Rows from block 5 of a small multi-label image tagger, named by matrix and row number. Rows with one number within an expert belong to one neuron, the router's apart. Each number is 50 + 12 x the weight over its row's rms, rounded and kept within 0 to 99. All counts start at 0.
After each expert's rows are labels from the 100 images, of 14976, where the router gives the expert most weight on average: "top examples" is what is common among them. Only what is clearly more common there than usual is listed. The data: photos of plants, animals and fungi (iNaturalist).
# router: router (model.blocks.5.mlp.router.weight, 8x128, trained with AdamW), inputs 0-63
# gate: expert gate (model.blocks.5.mlp.gate, 8x128x128), inputs 0-63
# up: expert up (model.blocks.5.mlp.up, 8x128x128), inputs 0-63
# down: expert down (model.blocks.5.mlp.down, 8x128x128, transposed), outputs 0-63

# expert 4
router.4:68 39 52 44 35 51 37 28 50 67 46 41 68 29 53 39 41 55 31 36 39 62 55 29 34 58 44 42 58 53 60 39 38 38 41 30 48 65 56 56 70 65 63 51 65 71 58 64 45 63 47 64 54 49 64 55 60 37 54 44 51 70 56 56
gate.15:35 62 61 51 50 60 54 58 39 60 38 56 28 66 46 48 21 50 69 47 56 70 59 57 56 42 69 29 61 43 45 32 58 73 63 45 42 41 58 68 53 40 52 59 46 52 39 45 52 40 69 65 56 52 74 36 30 56 55 50 55 55 41 67
up.15:47 51 52 65 59 35 49 40 52 56 75 47 67 38 73 64 61 65 38 42 54 43 45 31 25 43 43 73 53 48 66 45 30 34 48 61 60 39 54 38 57 60 51 31 51 47 43 47 47 66 47 36 36 52 49 46 63 37 58 38 38 57 65 58
down.15:46 49 41 65 65 40 54 48 42 36 57 29 65 66 47 62 47 41 60 42 51 61 42 39 55 49 45 29 57 53 50 40 76 58 33 30 35 33 48 50 46 50 59 59 43 53 61 55 47 39 38 34 54 52 52 44 49 47 53 31 54 62 43 39
gate.16:32 37 55 67 46 33 34 52 53 53 33 58 46 46 48 56 40 53 45 57 42 57 40 66 45 39 67 64 30 40 59 68 57 53 62 31 21 62 38 72 65 54 51 60 69 17 66 65 44 49 66 47 57 59 39 50 50 55 40 59 48 51 47 43
up.16:25 39 57 52 34 46 32 51 40 56 41 72 51 42 59 48 31 37 48 71 53 42 36 45 59 25 67 72 55 43 51 72 53 50 50 39 42 68 47 52 56 61 69 43 63 47 39 43 57 67 63 46 71 32 34 70 68 47 41 57 29 42 55 39
down.16:64 46 21 36 51 44 59 53 45 53 54 47 49 49 46 55 37 34 45 51 48 36 41 51 71 34 64 40 78 38 45 40 60 47 52 37 60 54 29 45 34 12 70 58 46 39 50 49 44 61 78 65 54 48 32 67 36 38 54 56 57 51 60 22
gate.17:54 67 61 51 56 52 39 57 34 58 69 46 31 26 52 49 57 43 53 42 50 39 40 56 57 21 54 29 51 57 49 58 39 47 47 57 36 50 74 42 57 48 56 39 53 47 49 71 53 46 38 58 56 68 52 52 60 52 46 54 42 51 52 56
up.17:45 38 44 52 51 46 58 36 59 43 29 59 63 71 53 61 33 66 50 64 48 73 55 44 56 66 38 59 42 41 44 38 63 52 63 49 65 58 50 54 46 61 53 70 33 41 40 42 38 49 62 50 50 34 49 59 51 55 60 41 56 54 37 51
down.17:53 38 47 33 70 55 40 46 62 43 56 50 37 34 57 39 43 45 47 57 51 55 32 58 57 25 62 43 79 30 66 79 60 46 40 56 46 43 53 41 69 70 56 53 33 55 47 54 48 61 38 39 52 50 43 18 59 51 60 42 71 49 45 56
gate.18:37 43 42 59 60 47 53 58 45 31 53 60 64 54 55 47 55 39 48 64 51 28 60 64 61 55 56 42 65 66 49 58 53 38 63 49 52 25 61 42 55 27 38 31 67 53 51 65 56 53 39 39 41 51 63 54 60 47 69 55 51 21 86 38
up.18:42 67 51 52 40 48 64 34 47 51 51 59 51 55 44 43 73 39 49 54 57 58 36 68 49 60 56 44 51 54 50 67 60 55 66 61 53 55 59 44 46 54 56 43 58 47 46 66 44 52 39 69 44 41 53 39 45 57 72 48 26 23 64 59
down.18:38 63 48 35 55 26 61 48 28 67 65 59 43 65 52 35 57 54 48 73 62 41 63 69 49 28 45 64 46 55 69 58 44 49 53 23 40 32 63 44 59 35 44 44 32 46 65 47 36 49 48 54 45 42 54 47 54 50 49 59 30 59 46 49
gate.19:61 62 38 64 48 56 60 59 68 69 37 29 25 38 60 54 63 42 52 31 77 64 54 46 61 38 44 65 55 53 68 72 46 49 52 46 62 41 43 32 32 56 28 61 58 55 29 47 45 31 42 45 45 63 46 52 48 55 35 45 49 63 44 64
up.19:54 48 52 41 61 45 52 46 50 61 71 71 55 56 35 57 48 52 46 55 25 43 40 51 46 57 56 20 56 71 44 41 52 27 72 44 74 59 62 44 64 51 72 34 56 50 50 52 80 60 70 33 55 40 64 55 19 31 62 60 48 32 39 52
down.19:43 61 49 50 64 27 48 44 69 48 43 33 49 73 41 49 49 52 43 59 39 64 59 72 51 35 62 63 38 48 38 76 63 60 54 46 44 35 25 55 50 55 38 60 70 47 38 51 39 68 15 33 37 47 53 53 55 64 43 47 59 57 58 57
top examples: phylum Arthropoda; class Insecta; order Lepidoptera; family: Nymphalidae

# expert 1
router.1:59 40 50 25 25 54 47 27 47 59 44 32 57 37 46 41 35 65 32 49 38 53 54 35 47 58 33 43 51 60 67 48 44 41 45 29 48 66 56 54 64 60 60 52 71 61 54 72 37 66 49 63 64 40 51 51 60 38 59 48 49 65 50 61
gate.15:45 63 57 46 54 34 40 53 53 55 53 43 21 45 56 52 78 36 51 36 59 33 68 63 38 60 61 64 49 56 52 55 47 22 44 81 54 60 36 43 59 53 54 57 33 62 43 52 53 34 39 54 37 47 65 42 38 47 52 37 57 65 41 37
up.15:65 67 53 51 50 42 56 53 57 48 38 69 64 57 40 79 35 50 59 58 45 65 52 64 63 48 30 45 53 50 44 42 39 72 50 46 61 28 62 48 62 50 66 74 36 52 50 48 68 47 42 35 60 58 50 52 77 30 62 49 54 55 47 40
down.15:51 36 55 42 63 62 39 44 49 53 51 45 32 61 38 65 62 53 65 44 51 55 56 54 41 69 59 36 71 64 74 51 38 59 47 39 60 65 52 61 62 45 51 34 64 47 72 40 54 57 37 50 49 59 62 44 39 47 41 38 58 37 46 50
gate.16:73 35 36 47 75 54 51 50 50 60 66 47 62 46 70 56 64 59 38 49 73 44 46 57 62 38 43 42 75 56 60 49 31 48 46 74 55 45 39 68 60 55 55 46 46 53 45 53 31 43 58 66 51 37 55 57 25 42 39 45 48 57 52 53
up.16:38 54 50 48 54 37 64 65 41 57 61 44 41 65 38 51 42 27 34 52 31 53 47 62 37 53 51 48 23 59 42 30 36 59 46 40 67 62 55 49 64 49 67 39 43 59 35 62 70 68 55 42 38 58 33 47 66 47 56 52 55 22 53 57
down.16:25 37 56 50 39 42 54 53 36 46 48 61 63 31 54 63 36 50 46 48 59 19 68 54 45 55 38 67 33 44 57 61 37 73 51 67 48 52 54 47 46 50 83 44 46 53 37 13 49 60 34 41 54 19 65 58 47 32 48 72 50 65 27 48
gate.17:52 68 70 46 40 44 62 56 76 59 59 62 45 35 35 51 54 59 53 41 54 69 41 41 47 49 51 48 62 32 46 50 36 49 41 51 40 33 56 63 61 60 70 56 45 47 52 42 30 41 64 48 46 31 29 46 51 71 49 36 41 40 52 48
up.17:49 42 65 54 44 67 42 44 50 71 37 58 49 55 50 36 63 50 61 47 80 58 34 59 58 52 58 56 43 71 43 53 60 51 60 42 44 55 59 58 40 71 47 35 53 58 70 60 36 45 49 48 49 36 50 59 37 47 61 47 35 59 31 46
down.17:59 44 62 62 52 43 28 58 50 75 55 58 49 30 60 35 49 61 43 55 45 46 36 42 53 56 57 27 50 34 30 38 49 47 56 58 33 36 23 43 71 44 46 40 69 39 53 41 39 35 32 38 43 43 64 45 78 23 39 69 71 50 51 58
gate.18:41 66 33 50 45 35 71 45 49 67 56 40 57 58 34 68 37 52 73 55 68 52 60 61 70 53 54 44 54 43 48 58 62 74 43 51 45 45 55 65 44 50 34 61 51 43 45 44 70 69 60 44 46 52 58 47 23 60 56 56 35 44 50 57
up.18:42 42 50 43 49 45 35 63 45 50 57 55 55 77 61 28 65 51 36 39 43 54 57 43 48 69 60 64 57 53 64 72 45 60 50 58 57 60 44 72 72 75 49 60 57 35 53 45 56 84 73 53 63 46 65 67 51 65 49 55 47 52 51 36
down.18:76 32 33 51 56 49 36 49 21 58 47 62 51 56 42 75 32 38 57 44 47 45 41 42 72 56 36 57 46 42 63 45 44 30 66 47 62 48 60 37 56 57 40 43 43 40 58 59 35 39 48 50 33 48 49 26 83 36 60 44 61 49 58 57
gate.19:53 37 67 49 34 45 35 48 62 46 62 34 67 49 58 40 69 51 56 52 47 46 63 45 41 57 74 50 45 30 25 60 76 65 42 38 49 61 46 39 56 38 62 50 43 45 70 32 48 62 55 57 43 52 51 26 41 36 30 47 40 44 43 43
up.19:34 81 48 43 45 48 47 35 61 54 39 73 50 44 30 50 47 40 39 30 80 53 62 39 51 34 68 58 34 28 62 45 38 48 58 53 37 45 54 57 40 59 62 32 80 33 34 42 29 56 42 55 45 60 36 67 54 51 46 51 69 67 60 54
down.19:50 17 62 68 61 47 59 65 48 41 59 70 34 46 39 53 44 47 48 52 38 70 48 46 43 36 61 55 60 67 61 69 48 43 35 53 65 17 46 56 36 63 34 62 34 53 52 46 53 56 54 61 54 45 52 54 41 58 39 67 44 71 33 40
top examples: phylum Tracheophyta; kingdom Plantae

# expert 0
router.0:65 51 50 40 33 52 41 29 57 63 47 40 70 30 57 36 33 63 31 37 34 64 59 29 42 61 34 46 57 58 61 39 48 37 40 36 51 55 52 56 55 62 63 57 74 68 54 74 40 68 52 66 61 39 61 48 63 31 60 39 45 64 49 54
gate.15:50 49 60 53 43 45 44 45 45 56 75 60 51 45 47 39 38 53 41 58 46 56 57 59 45 50 49 54 49 49 36 67 51 48 36 46 42 66 65 53 51 34 32 64 57 33 48 38 55 38 58 50 43 58 77 37 40 45 35 50 42 31 64 31
up.15:41 63 22 37 40 56 60 56 57 43 54 58 45 42 38 68 52 46 53 64 57 54 21 57 48 64 71 68 41 43 73 53 33 71 50 65 47 63 35 30 52 56 59 54 49 49 75 54 52 66 73 34 43 79 47 58 43 52 48 57 41 38 24 63
down.15:51 64 46 34 52 56 67 46 69 50 54 68 59 62 60 58 53 45 64 60 60 57 59 43 52 50 52 32 63 63 38 56 59 57 52 44 30 38 60 58 50 44 33 27 48 64 28 44 66 44 68 54 55 62 60 42 52 45 57 54 33 71 42 68
gate.16:49 35 64 41 57 47 58 60 46 31 42 55 59 73 55 71 32 37 39 51 51 45 56 49 48 48 50 21 51 50 60 47 64 44 49 85 51 65 36 44 38 59 45 55 42 55 54 52 50 30 57 29 53 55 55 41 59 60 31 52 33 46 62 50
up.16:61 43 93 33 37 52 44 64 66 47 50 51 32 42 28 55 48 71 55 49 57 41 41 48 53 31 72 41 53 52 54 65 48 54 38 49 58 56 49 56 52 56 65 48 49 62 50 48 42 30 35 49 37 55 49 45 54 67 35 46 48 64 49 59
down.16:50 37 49 42 43 57 65 42 56 83 68 29 25 39 33 40 27 79 32 54 35 29 50 40 24 48 48 37 47 47 45 52 54 59 56 30 58 60 48 57 43 55 64 52 39 39 39 20 49 85 60 35 63 43 45 46 39 37 46 48 53 46 47 50
gate.17:40 45 62 37 41 50 50 49 36 52 54 54 42 72 21 45 67 47 61 50 42 30 69 41 38 51 65 26 41 59 47 39 61 42 52 51 51 31 56 52 61 69 40 31 33 45 42 43 48 50 55 64 63 48 59 69 70 53 60 71 60 56 65 71
up.17:31 53 57 77 73 57 45 35 28 42 46 45 31 40 44 48 60 30 63 47 58 62 42 30 33 52 21 58 57 60 46 58 54 43 47 34 26 55 62 58 51 48 33 54 55 59 55 68 58 46 64 24 65 53 53 41 54 45 48 45 43 59 34 44
down.17:53 57 50 42 43 47 48 52 75 53 58 56 71 57 33 69 59 80 40 53 42 56 45 54 79 48 51 43 49 60 48 64 46 48 60 53 44 44 46 57 52 33 51 31 49 49 39 47 59 27 29 34 66 48 61 57 53 47 59 52 29 46 50 43
gate.18:57 42 44 45 63 52 32 74 59 39 43 48 48 36 43 67 59 40 71 53 44 42 66 69 44 64 55 42 41 53 36 30 36 32 61 80 62 58 27 56 67 48 62 50 78 27 55 58 70 42 61 66 48 56 44 50 31 32 44 43 44 58 43 59
up.18:40 57 56 69 49 45 46 65 47 46 16 49 33 16 50 59 56 44 55 24 51 50 43 43 48 36 53 42 48 46 63 53 28 53 47 63 59 69 60 47 58 63 56 50 57 56 46 62 53 52 57 53 38 51 49 44 73 67 42 53 61 43 37 48
down.18:53 29 66 52 51 46 58 40 55 54 47 67 42 33 44 50 55 47 25 24 36 53 29 49 54 68 49 43 47 50 70 33 53 55 44 76 53 53 51 50 58 64 63 44 47 62 30 65 57 53 50 42 38 44 52 72 41 29 44 50 56 73 70 45
gate.19:46 53 37 41 65 64 42 49 29 56 51 41 48 57 75 46 75 35 49 42 59 50 51 25 46 45 56 66 48 57 55 30 26 62 52 54 41 47 59 37 34 44 52 40 58 41 54 52 45 29 47 29 40 55 41 56 72 57 71 50 50 59 40 59
up.19:31 65 39 36 41 51 43 57 57 39 49 39 42 44 39 37 58 37 56 68 37 42 49 81 70 51 78 62 40 36 41 44 41 56 54 59 46 47 23 50 52 59 56 46 51 67 54 71 37 28 44 34 63 53 32 51 62 53 54 31 41 60 53 50
down.19:31 52 39 43 49 43 40 56 55 60 39 48 59 63 67 39 32 46 68 66 36 62 56 40 41 47 56 68 58 54 64 50 56 72 61 39 53 60 43 54 47 31 46 66 35 38 47 51 33 52 45 18 56 46 77 55 38 33 50 52 66 35 54 63
top examples: phylum Tracheophyta; kingdom Plantae

# expert 5
router.5:62 45 60 40 24 48 55 44 49 62 41 44 57 33 44 40 51 66 31 38 34 51 35 25 45 62 40 41 56 66 49 44 44 49 39 32 42 53 51 68 66 53 65 48 61 47 59 66 35 60 53 53 66 39 61 55 49 39 60 46 46 61 57 48
gate.15:42 35 52 54 60 46 60 50 50 52 45 48 54 47 27 55 57 60 52 54 60 51 61 38 40 47 56 25 44 68 37 76 55 55 43 39 42 69 55 26 60 46 33 58 68 49 41 51 60 22 73 66 55 58 49 64 62 64 38 53 52 34 59 26
up.15:56 51 55 54 53 56 36 61 80 70 56 49 58 61 49 45 54 59 40 52 38 45 60 52 54 34 45 35 50 59 40 42 44 65 46 40 45 60 46 43 77 49 65 48 42 56 46 52 40 36 54 47 68 48 63 51 44 43 30 54 70 19 49 25
down.15:43 35 43 35 65 50 46 43 48 58 64 46 55 36 66 60 55 56 42 35 57 22 47 35 44 42 43 77 53 54 64 34 56 59 64 44 61 50 51 89 53 72 69 49 60 39 55 57 37 43 67 45 45 53 36 41 47 40 65 50 52 36 58 66
gate.16:31 53 38 66 52 83 69 60 40 46 24 49 47 50 34 52 51 76 48 56 45 43 62 43 11 57 47 54 59 55 26 53 57 47 59 55 55 51 34 44 47 43 26 57 54 53 52 68 39 36 33 53 45 63 50 48 59 62 39 40 62 59 67 49
up.16:62 59 39 63 44 61 57 55 56 29 47 23 57 29 38 55 48 55 67 55 55 43 48 74 50 59 71 57 46 36 61 56 34 67 43 53 52 44 65 59 52 69 50 55 52 42 43 53 68 46 42 62 50 63 58 36 31 36 38 62 48 63 45 51
down.16:37 47 61 50 22 47 52 47 60 48 33 43 37 61 64 26 32 46 49 52 56 51 61 23 48 45 62 63 49 57 64 57 59 31 37 41 54 46 63 39 61 50 40 55 14 49 47 65 38 37 62 31 51 75 44 51 69 61 75 59 39 52 33 44
gate.17:47 41 41 50 42 53 59 49 58 51 41 31 62 60 62 49 51 76 70 62 62 56 51 52 61 44 59 42 48 53 75 26 68 67 49 58 72 44 41 55 45 56 55 57 53 36 60 51 58 43 27 45 35 19 66 33 37 44 49 52 43 71 60 49
up.17:79 38 51 52 48 72 50 56 63 45 47 18 49 54 64 61 57 48 49 31 47 40 73 39 46 38 46 59 56 43 42 65 70 37 40 37 49 63 61 63 31 39 44 47 42 48 61 26 56 61 38 47 58 43 61 33 55 60 63 54 38 60 48 52
down.17:43 43 61 48 48 34 41 70 72 57 69 39 62 66 35 44 74 46 49 33 56 54 26 53 67 51 34 53 53 53 60 41 42 46 54 61 41 66 44 61 43 54 47 57 48 48 42 28 37 43 77 52 38 43 78 56 50 63 55 42 46 60 50 59
gate.18:44 34 51 56 51 39 30 68 56 55 52 72 63 45 35 62 54 52 61 52 70 54 47 62 49 39 58 75 46 40 43 69 44 56 51 46 65 52 49 59 51 60 73 59 47 35 33 42 42 73 52 58 53 40 68 36 49 58 46 51 61 44 37 45
up.18:37 38 38 53 31 46 33 23 44 36 44 55 37 25 59 34 48 43 41 55 48 61 52 46 53 54 31 60 26 41 48 69 57 40 32 46 44 49 73 44 65 37 65 56 49 39 30 44 65 49 66 63 41 60 42 63 41 54 64 47 72 68 40 51
down.18:57 56 77 62 53 56 62 51 64 59 49 55 58 49 43 42 72 35 34 61 60 49 40 60 70 44 52 41 37 46 51 32 54 62 67 62 52 69 62 58 54 54 50 50 48 31 53 52 47 56 66 63 43 43 43 52 59 27 64 32 33 39 28 44
gate.19:51 39 52 45 30 48 71 57 35 32 54 48 53 44 67 29 48 65 45 47 56 36 48 54 56 49 50 61 40 42 67 62 51 49 61 53 51 49 35 63 49 73 49 59 70 31 63 43 36 42 38 38 62 52 55 57 62 67 47 44 65 56 26 30
up.19:68 61 55 49 46 33 35 41 47 56 49 54 39 60 58 35 53 79 48 49 56 68 65 54 45 39 55 72 57 48 58 41 60 54 46 51 35 21 49 52 49 34 37 29 45 52 52 48 52 44 60 60 70 83 37 46 50 60 56 44 42 70 31 60
down.19:60 55 60 57 18 31 67 59 47 27 38 70 46 60 38 53 62 48 56 59 57 66 54 42 49 63 37 41 45 49 59 45 57 51 53 45 58 55 30 33 33 47 50 70 47 49 42 48 58 60 65 44 39 47 33 59 60 54 52 50 50 59 54 52
top examples: class Mammalia; order Piciformes; family: Picidae

# expert 7
router.7:66 43 50 48 40 47 34 28 55 69 49 41 57 29 50 37 38 63 33 36 33 59 56 28 42 65 33 37 48 51 46 40 39 46 44 33 59 60 57 55 66 61 73 56 66 55 59 64 40 62 48 59 65 47 60 61 48 49 53 46 43 67 53 53
gate.15:48 29 49 37 60 50 40 65 45 41 48 39 36 63 72 45 52 54 54 60 84 45 57 30 51 57 76 73 79 63 52 55 48 67 51 68 44 51 57 46 61 52 20 57 36 51 40 54 39 54 37 42 39 50 44 43 53 71 56 56 47 48 42 53
up.15:56 50 43 40 63 43 39 37 48 33 52 54 41 40 49 72 31 51 39 41 28 41 39 66 70 50 63 38 25 47 45 35 25 33 28 59 53 49 59 58 35 42 55 52 66 66 49 62 40 57 38 52 45 44 47 46 47 30 49 60 41 55 47 50
down.15:47 53 43 65 55 54 53 54 62 48 37 59 53 53 53 66 68 65 51 61 53 38 29 70 53 31 37 33 57 40 42 71 45 70 50 52 36 53 72 57 38 52 35 55 70 67 35 44 54 29 46 50 20 53 49 50 18 50 42 55 42 58 42 21
gate.16:56 32 67 68 43 50 43 51 66 45 29 43 42 57 47 72 54 20 25 55 53 47 52 69 44 59 54 70 50 60 59 40 58 59 51 70 60 33 60 41 63 46 61 30 39 65 53 54 47 58 55 40 35 43 49 51 37 51 68 59 32 48 73 55
up.16:46 44 46 63 33 49 48 64 44 27 33 45 48 61 37 41 58 74 52 41 59 52 43 33 39 48 39 70 34 34 51 54 33 58 34 39 40 69 45 59 37 39 33 72 36 62 40 45 66 61 25 69 48 66 34 57 54 66 41 33 69 36 41 59
down.16:46 52 39 46 43 67 51 61 61 59 41 48 57 55 35 47 55 35 44 31 60 50 36 41 56 43 37 45 42 54 64 45 60 80 43 68 54 60 62 61 28 59 33 62 25 49 12 42 57 47 62 57 34 38 48 43 49 51 37 59 52 68 43 61
gate.17:49 66 43 49 55 52 37 39 37 43 49 19 24 58 48 52 49 59 36 55 66 33 45 47 39 44 45 42 39 48 57 54 52 75 55 32 57 63 26 50 57 50 67 41 36 38 65 54 48 36 55 28 56 55 39 42 43 56 55 40 60 50 81 35
up.17:57 59 33 33 61 57 45 46 56 37 51 37 35 59 35 56 46 61 43 51 56 44 48 58 34 58 75 54 67 38 40 73 41 80 25 32 45 55 47 54 65 49 62 36 34 64 62 53 44 27 62 40 59 62 31 40 41 44 55 41 70 39 80 36
down.17:34 43 36 37 49 23 67 50 51 42 52 58 53 40 55 14 52 46 40 53 57 33 66 46 58 63 54 62 75 50 55 41 70 30 45 59 45 54 57 45 47 52 63 43 52 52 72 51 43 44 65 41 33 47 52 52 48 51 48 28 54 41 42 68
gate.18:40 47 40 54 48 46 49 38 27 38 64 45 27 58 48 54 47 43 41 42 63 58 46 47 63 64 45 66 73 46 54 62 41 62 59 41 39 36 52 52 46 39 38 37 42 66 58 51 29 30 39 61 59 34 33 44 46 46 50 44 56 37 74 15
up.18:27 45 63 47 42 43 32 64 68 48 55 37 50 40 33 44 66 49 54 62 53 59 44 42 29 43 43 72 36 56 49 60 54 62 40 60 51 54 39 61 49 40 35 69 63 44 53 73 86 40 37 42 33 54 38 35 31 56 41 44 53 62 35 18
down.18:51 69 24 34 29 49 31 51 39 41 55 52 30 62 59 55 58 58 58 46 35 56 51 71 57 38 40 58 49 58 31 54 54 43 57 74 36 28 59 56 66 72 51 59 55 44 57 39 53 50 38 49 69 60 48 51 59 40 67 43 29 44 46 50
gate.19:54 31 69 49 45 53 23 37 56 41 59 61 53 39 41 43 65 61 32 66 45 56 32 40 56 46 56 56 44 41 54 57 30 52 54 66 35 56 43 63 28 59 71 50 34 44 20 29 79 83 57 56 41 58 64 60 34 68 58 53 50 39 68 58
up.19:49 57 21 52 52 54 78 58 50 63 40 59 38 72 60 49 36 54 75 51 54 41 78 65 29 68 42 39 44 38 63 43 56 66 42 44 59 54 52 41 67 51 20 52 51 50 68 58 39 18 47 39 50 55 40 49 64 36 44 44 53 57 27 50
down.19:32 30 53 53 36 28 42 40 60 55 53 64 49 51 57 68 37 53 53 52 60 26 62 53 74 45 78 59 47 46 37 69 57 65 42 57 55 41 50 62 48 61 31 49 66 20 70 51 55 43 41 69 29 32 60 52 48 38 54 63 56 44 57 54
top examples: class Aves

# expert 2
router.2:62 33 54 42 30 52 38 28 55 59 51 41 60 42 43 34 48 59 28 41 35 54 51 27 39 64 39 46 49 43 49 43 36 45 36 36 46 61 59 57 64 67 71 53 67 65 58 67 42 65 62 63 61 39 59 42 60 41 48 47 49 63 51 49
gate.15:61 57 49 59 44 40 58 47 51 64 51 56 34 65 65 71 54 46 56 60 42 52 35 55 47 47 63 57 52 53 37 72 62 66 46 70 47 54 66 27 43 41 47 65 66 32 35 44 45 63 51 39 53 24 49 39 53 48 47 60 66 56 48 58
up.15:56 40 57 66 45 47 45 41 46 59 43 35 68 43 38 35 61 54 53 41 58 52 66 39 55 37 54 53 68 59 53 27 36 43 67 25 54 55 58 54 47 64 48 49 26 62 61 55 64 37 43 59 38 56 53 45 50 62 54 39 36 44 73 35
down.15:49 47 47 48 46 54 56 28 39 48 54 37 53 53 58 51 49 47 61 34 62 71 51 70 21 41 48 24 40 53 54 50 32 48 52 41 69 65 34 61 59 50 57 50 32 38 51 31 52 49 62 39 55 49 31 52 51 52 62 54 48 60 50 46
gate.16:56 28 53 46 46 49 50 49 37 44 57 50 54 62 48 58 57 46 59 76 48 54 59 48 38 74 49 58 35 58 40 58 63 62 62 60 34 40 35 53 58 64 37 53 64 44 25 48 44 56 41 46 30 53 34 57 14 40 48 46 36 60 52 36
up.16:41 41 15 65 37 27 51 50 67 63 53 64 51 57 45 59 54 55 60 47 38 59 48 36 45 65 52 36 37 69 51 52 41 74 58 53 70 40 58 32 69 59 46 65 49 55 56 36 34 49 45 68 51 61 48 38 49 51 45 45 52 75 45 34
down.16:43 37 38 31 13 60 41 75 40 52 82 56 53 34 65 24 56 74 73 37 64 39 55 46 43 53 57 60 51 40 33 48 46 67 53 52 45 46 34 61 39 48 42 60 49 51 51 34 47 48 62 45 51 36 57 54 47 63 60 62 55 49 48 47
gate.17:37 51 62 48 47 60 61 59 44 58 65 37 63 47 34 51 55 46 53 62 54 38 73 60 60 54 65 36 66 54 54 57 32 49 27 75 53 61 78 56 53 56 28 50 70 64 45 49 50 77 56 59 86 31 18 60 31 54 40 73 41 41 47 69
up.17:43 50 40 52 45 37 53 53 38 52 42 50 46 55 72 51 43 63 50 49 64 35 20 40 37 51 41 51 53 51 57 47 58 69 65 34 48 56 28 51 59 67 78 40 45 45 55 53 39 21 37 42 33 53 70 41 70 60 55 28 53 57 43 36
down.17:38 51 57 66 39 45 58 51 59 38 78 54 63 48 62 28 64 31 45 46 62 57 74 64 63 58 50 57 54 45 46 49 57 52 63 34 50 30 52 36 67 49 64 69 42 49 55 38 38 53 52 49 47 55 55 57 44 26 46 57 62 78 55 75
gate.18:65 52 55 75 51 48 52 69 54 60 31 73 49 68 71 54 47 77 46 44 64 77 59 62 76 45 29 70 44 59 60 58 63 69 44 53 46 49 44 50 57 30 29 47 41 76 38 53 44 41 29 76 53 40 53 54 33 34 49 58 46 44 52 41
up.18:63 29 43 47 67 47 23 31 69 48 65 42 56 45 43 35 51 26 49 63 39 53 59 46 45 58 72 45 58 48 49 60 58 39 61 53 69 38 32 31 38 49 55 54 47 42 40 40 44 54 58 26 33 48 48 40 56 54 55 42 42 43 61 81
down.18:47 48 35 55 47 52 39 40 56 42 46 53 76 38 38 35 62 34 67 63 44 67 59 53 41 36 44 36 69 48 64 71 55 77 54 37 57 61 45 78 58 63 41 42 39 44 52 60 47 64 65 45 33 65 46 77 77 31 40 62 39 53 56 76
gate.19:30 36 61 54 53 33 60 49 59 50 56 56 64 63 56 70 30 47 45 22 55 39 80 42 28 46 49 52 38 47 45 61 33 64 41 56 50 63 39 78 40 79 47 58 47 66 38 56 56 50 48 57 53 51 41 53 57 49 39 58 49 51 51 47
up.19:82 61 15 56 42 50 49 46 42 39 32 55 29 44 49 39 49 50 48 63 44 61 30 60 69 49 70 42 67 48 50 40 62 38 53 47 55 34 52 31 52 31 61 41 46 33 62 41 50 47 48 58 55 59 51 48 36 39 59 33 35 31 37 50
down.19:60 31 54 54 45 71 48 54 45 55 53 64 26 60 43 40 55 73 45 50 52 56 82 67 48 36 40 54 51 48 29 45 52 70 54 35 30 57 52 52 47 54 44 50 72 51 59 63 41 56 51 56 64 47 40 41 52 45 37 50 44 49 43 50
top examples: phylum Tracheophyta; kingdom Plantae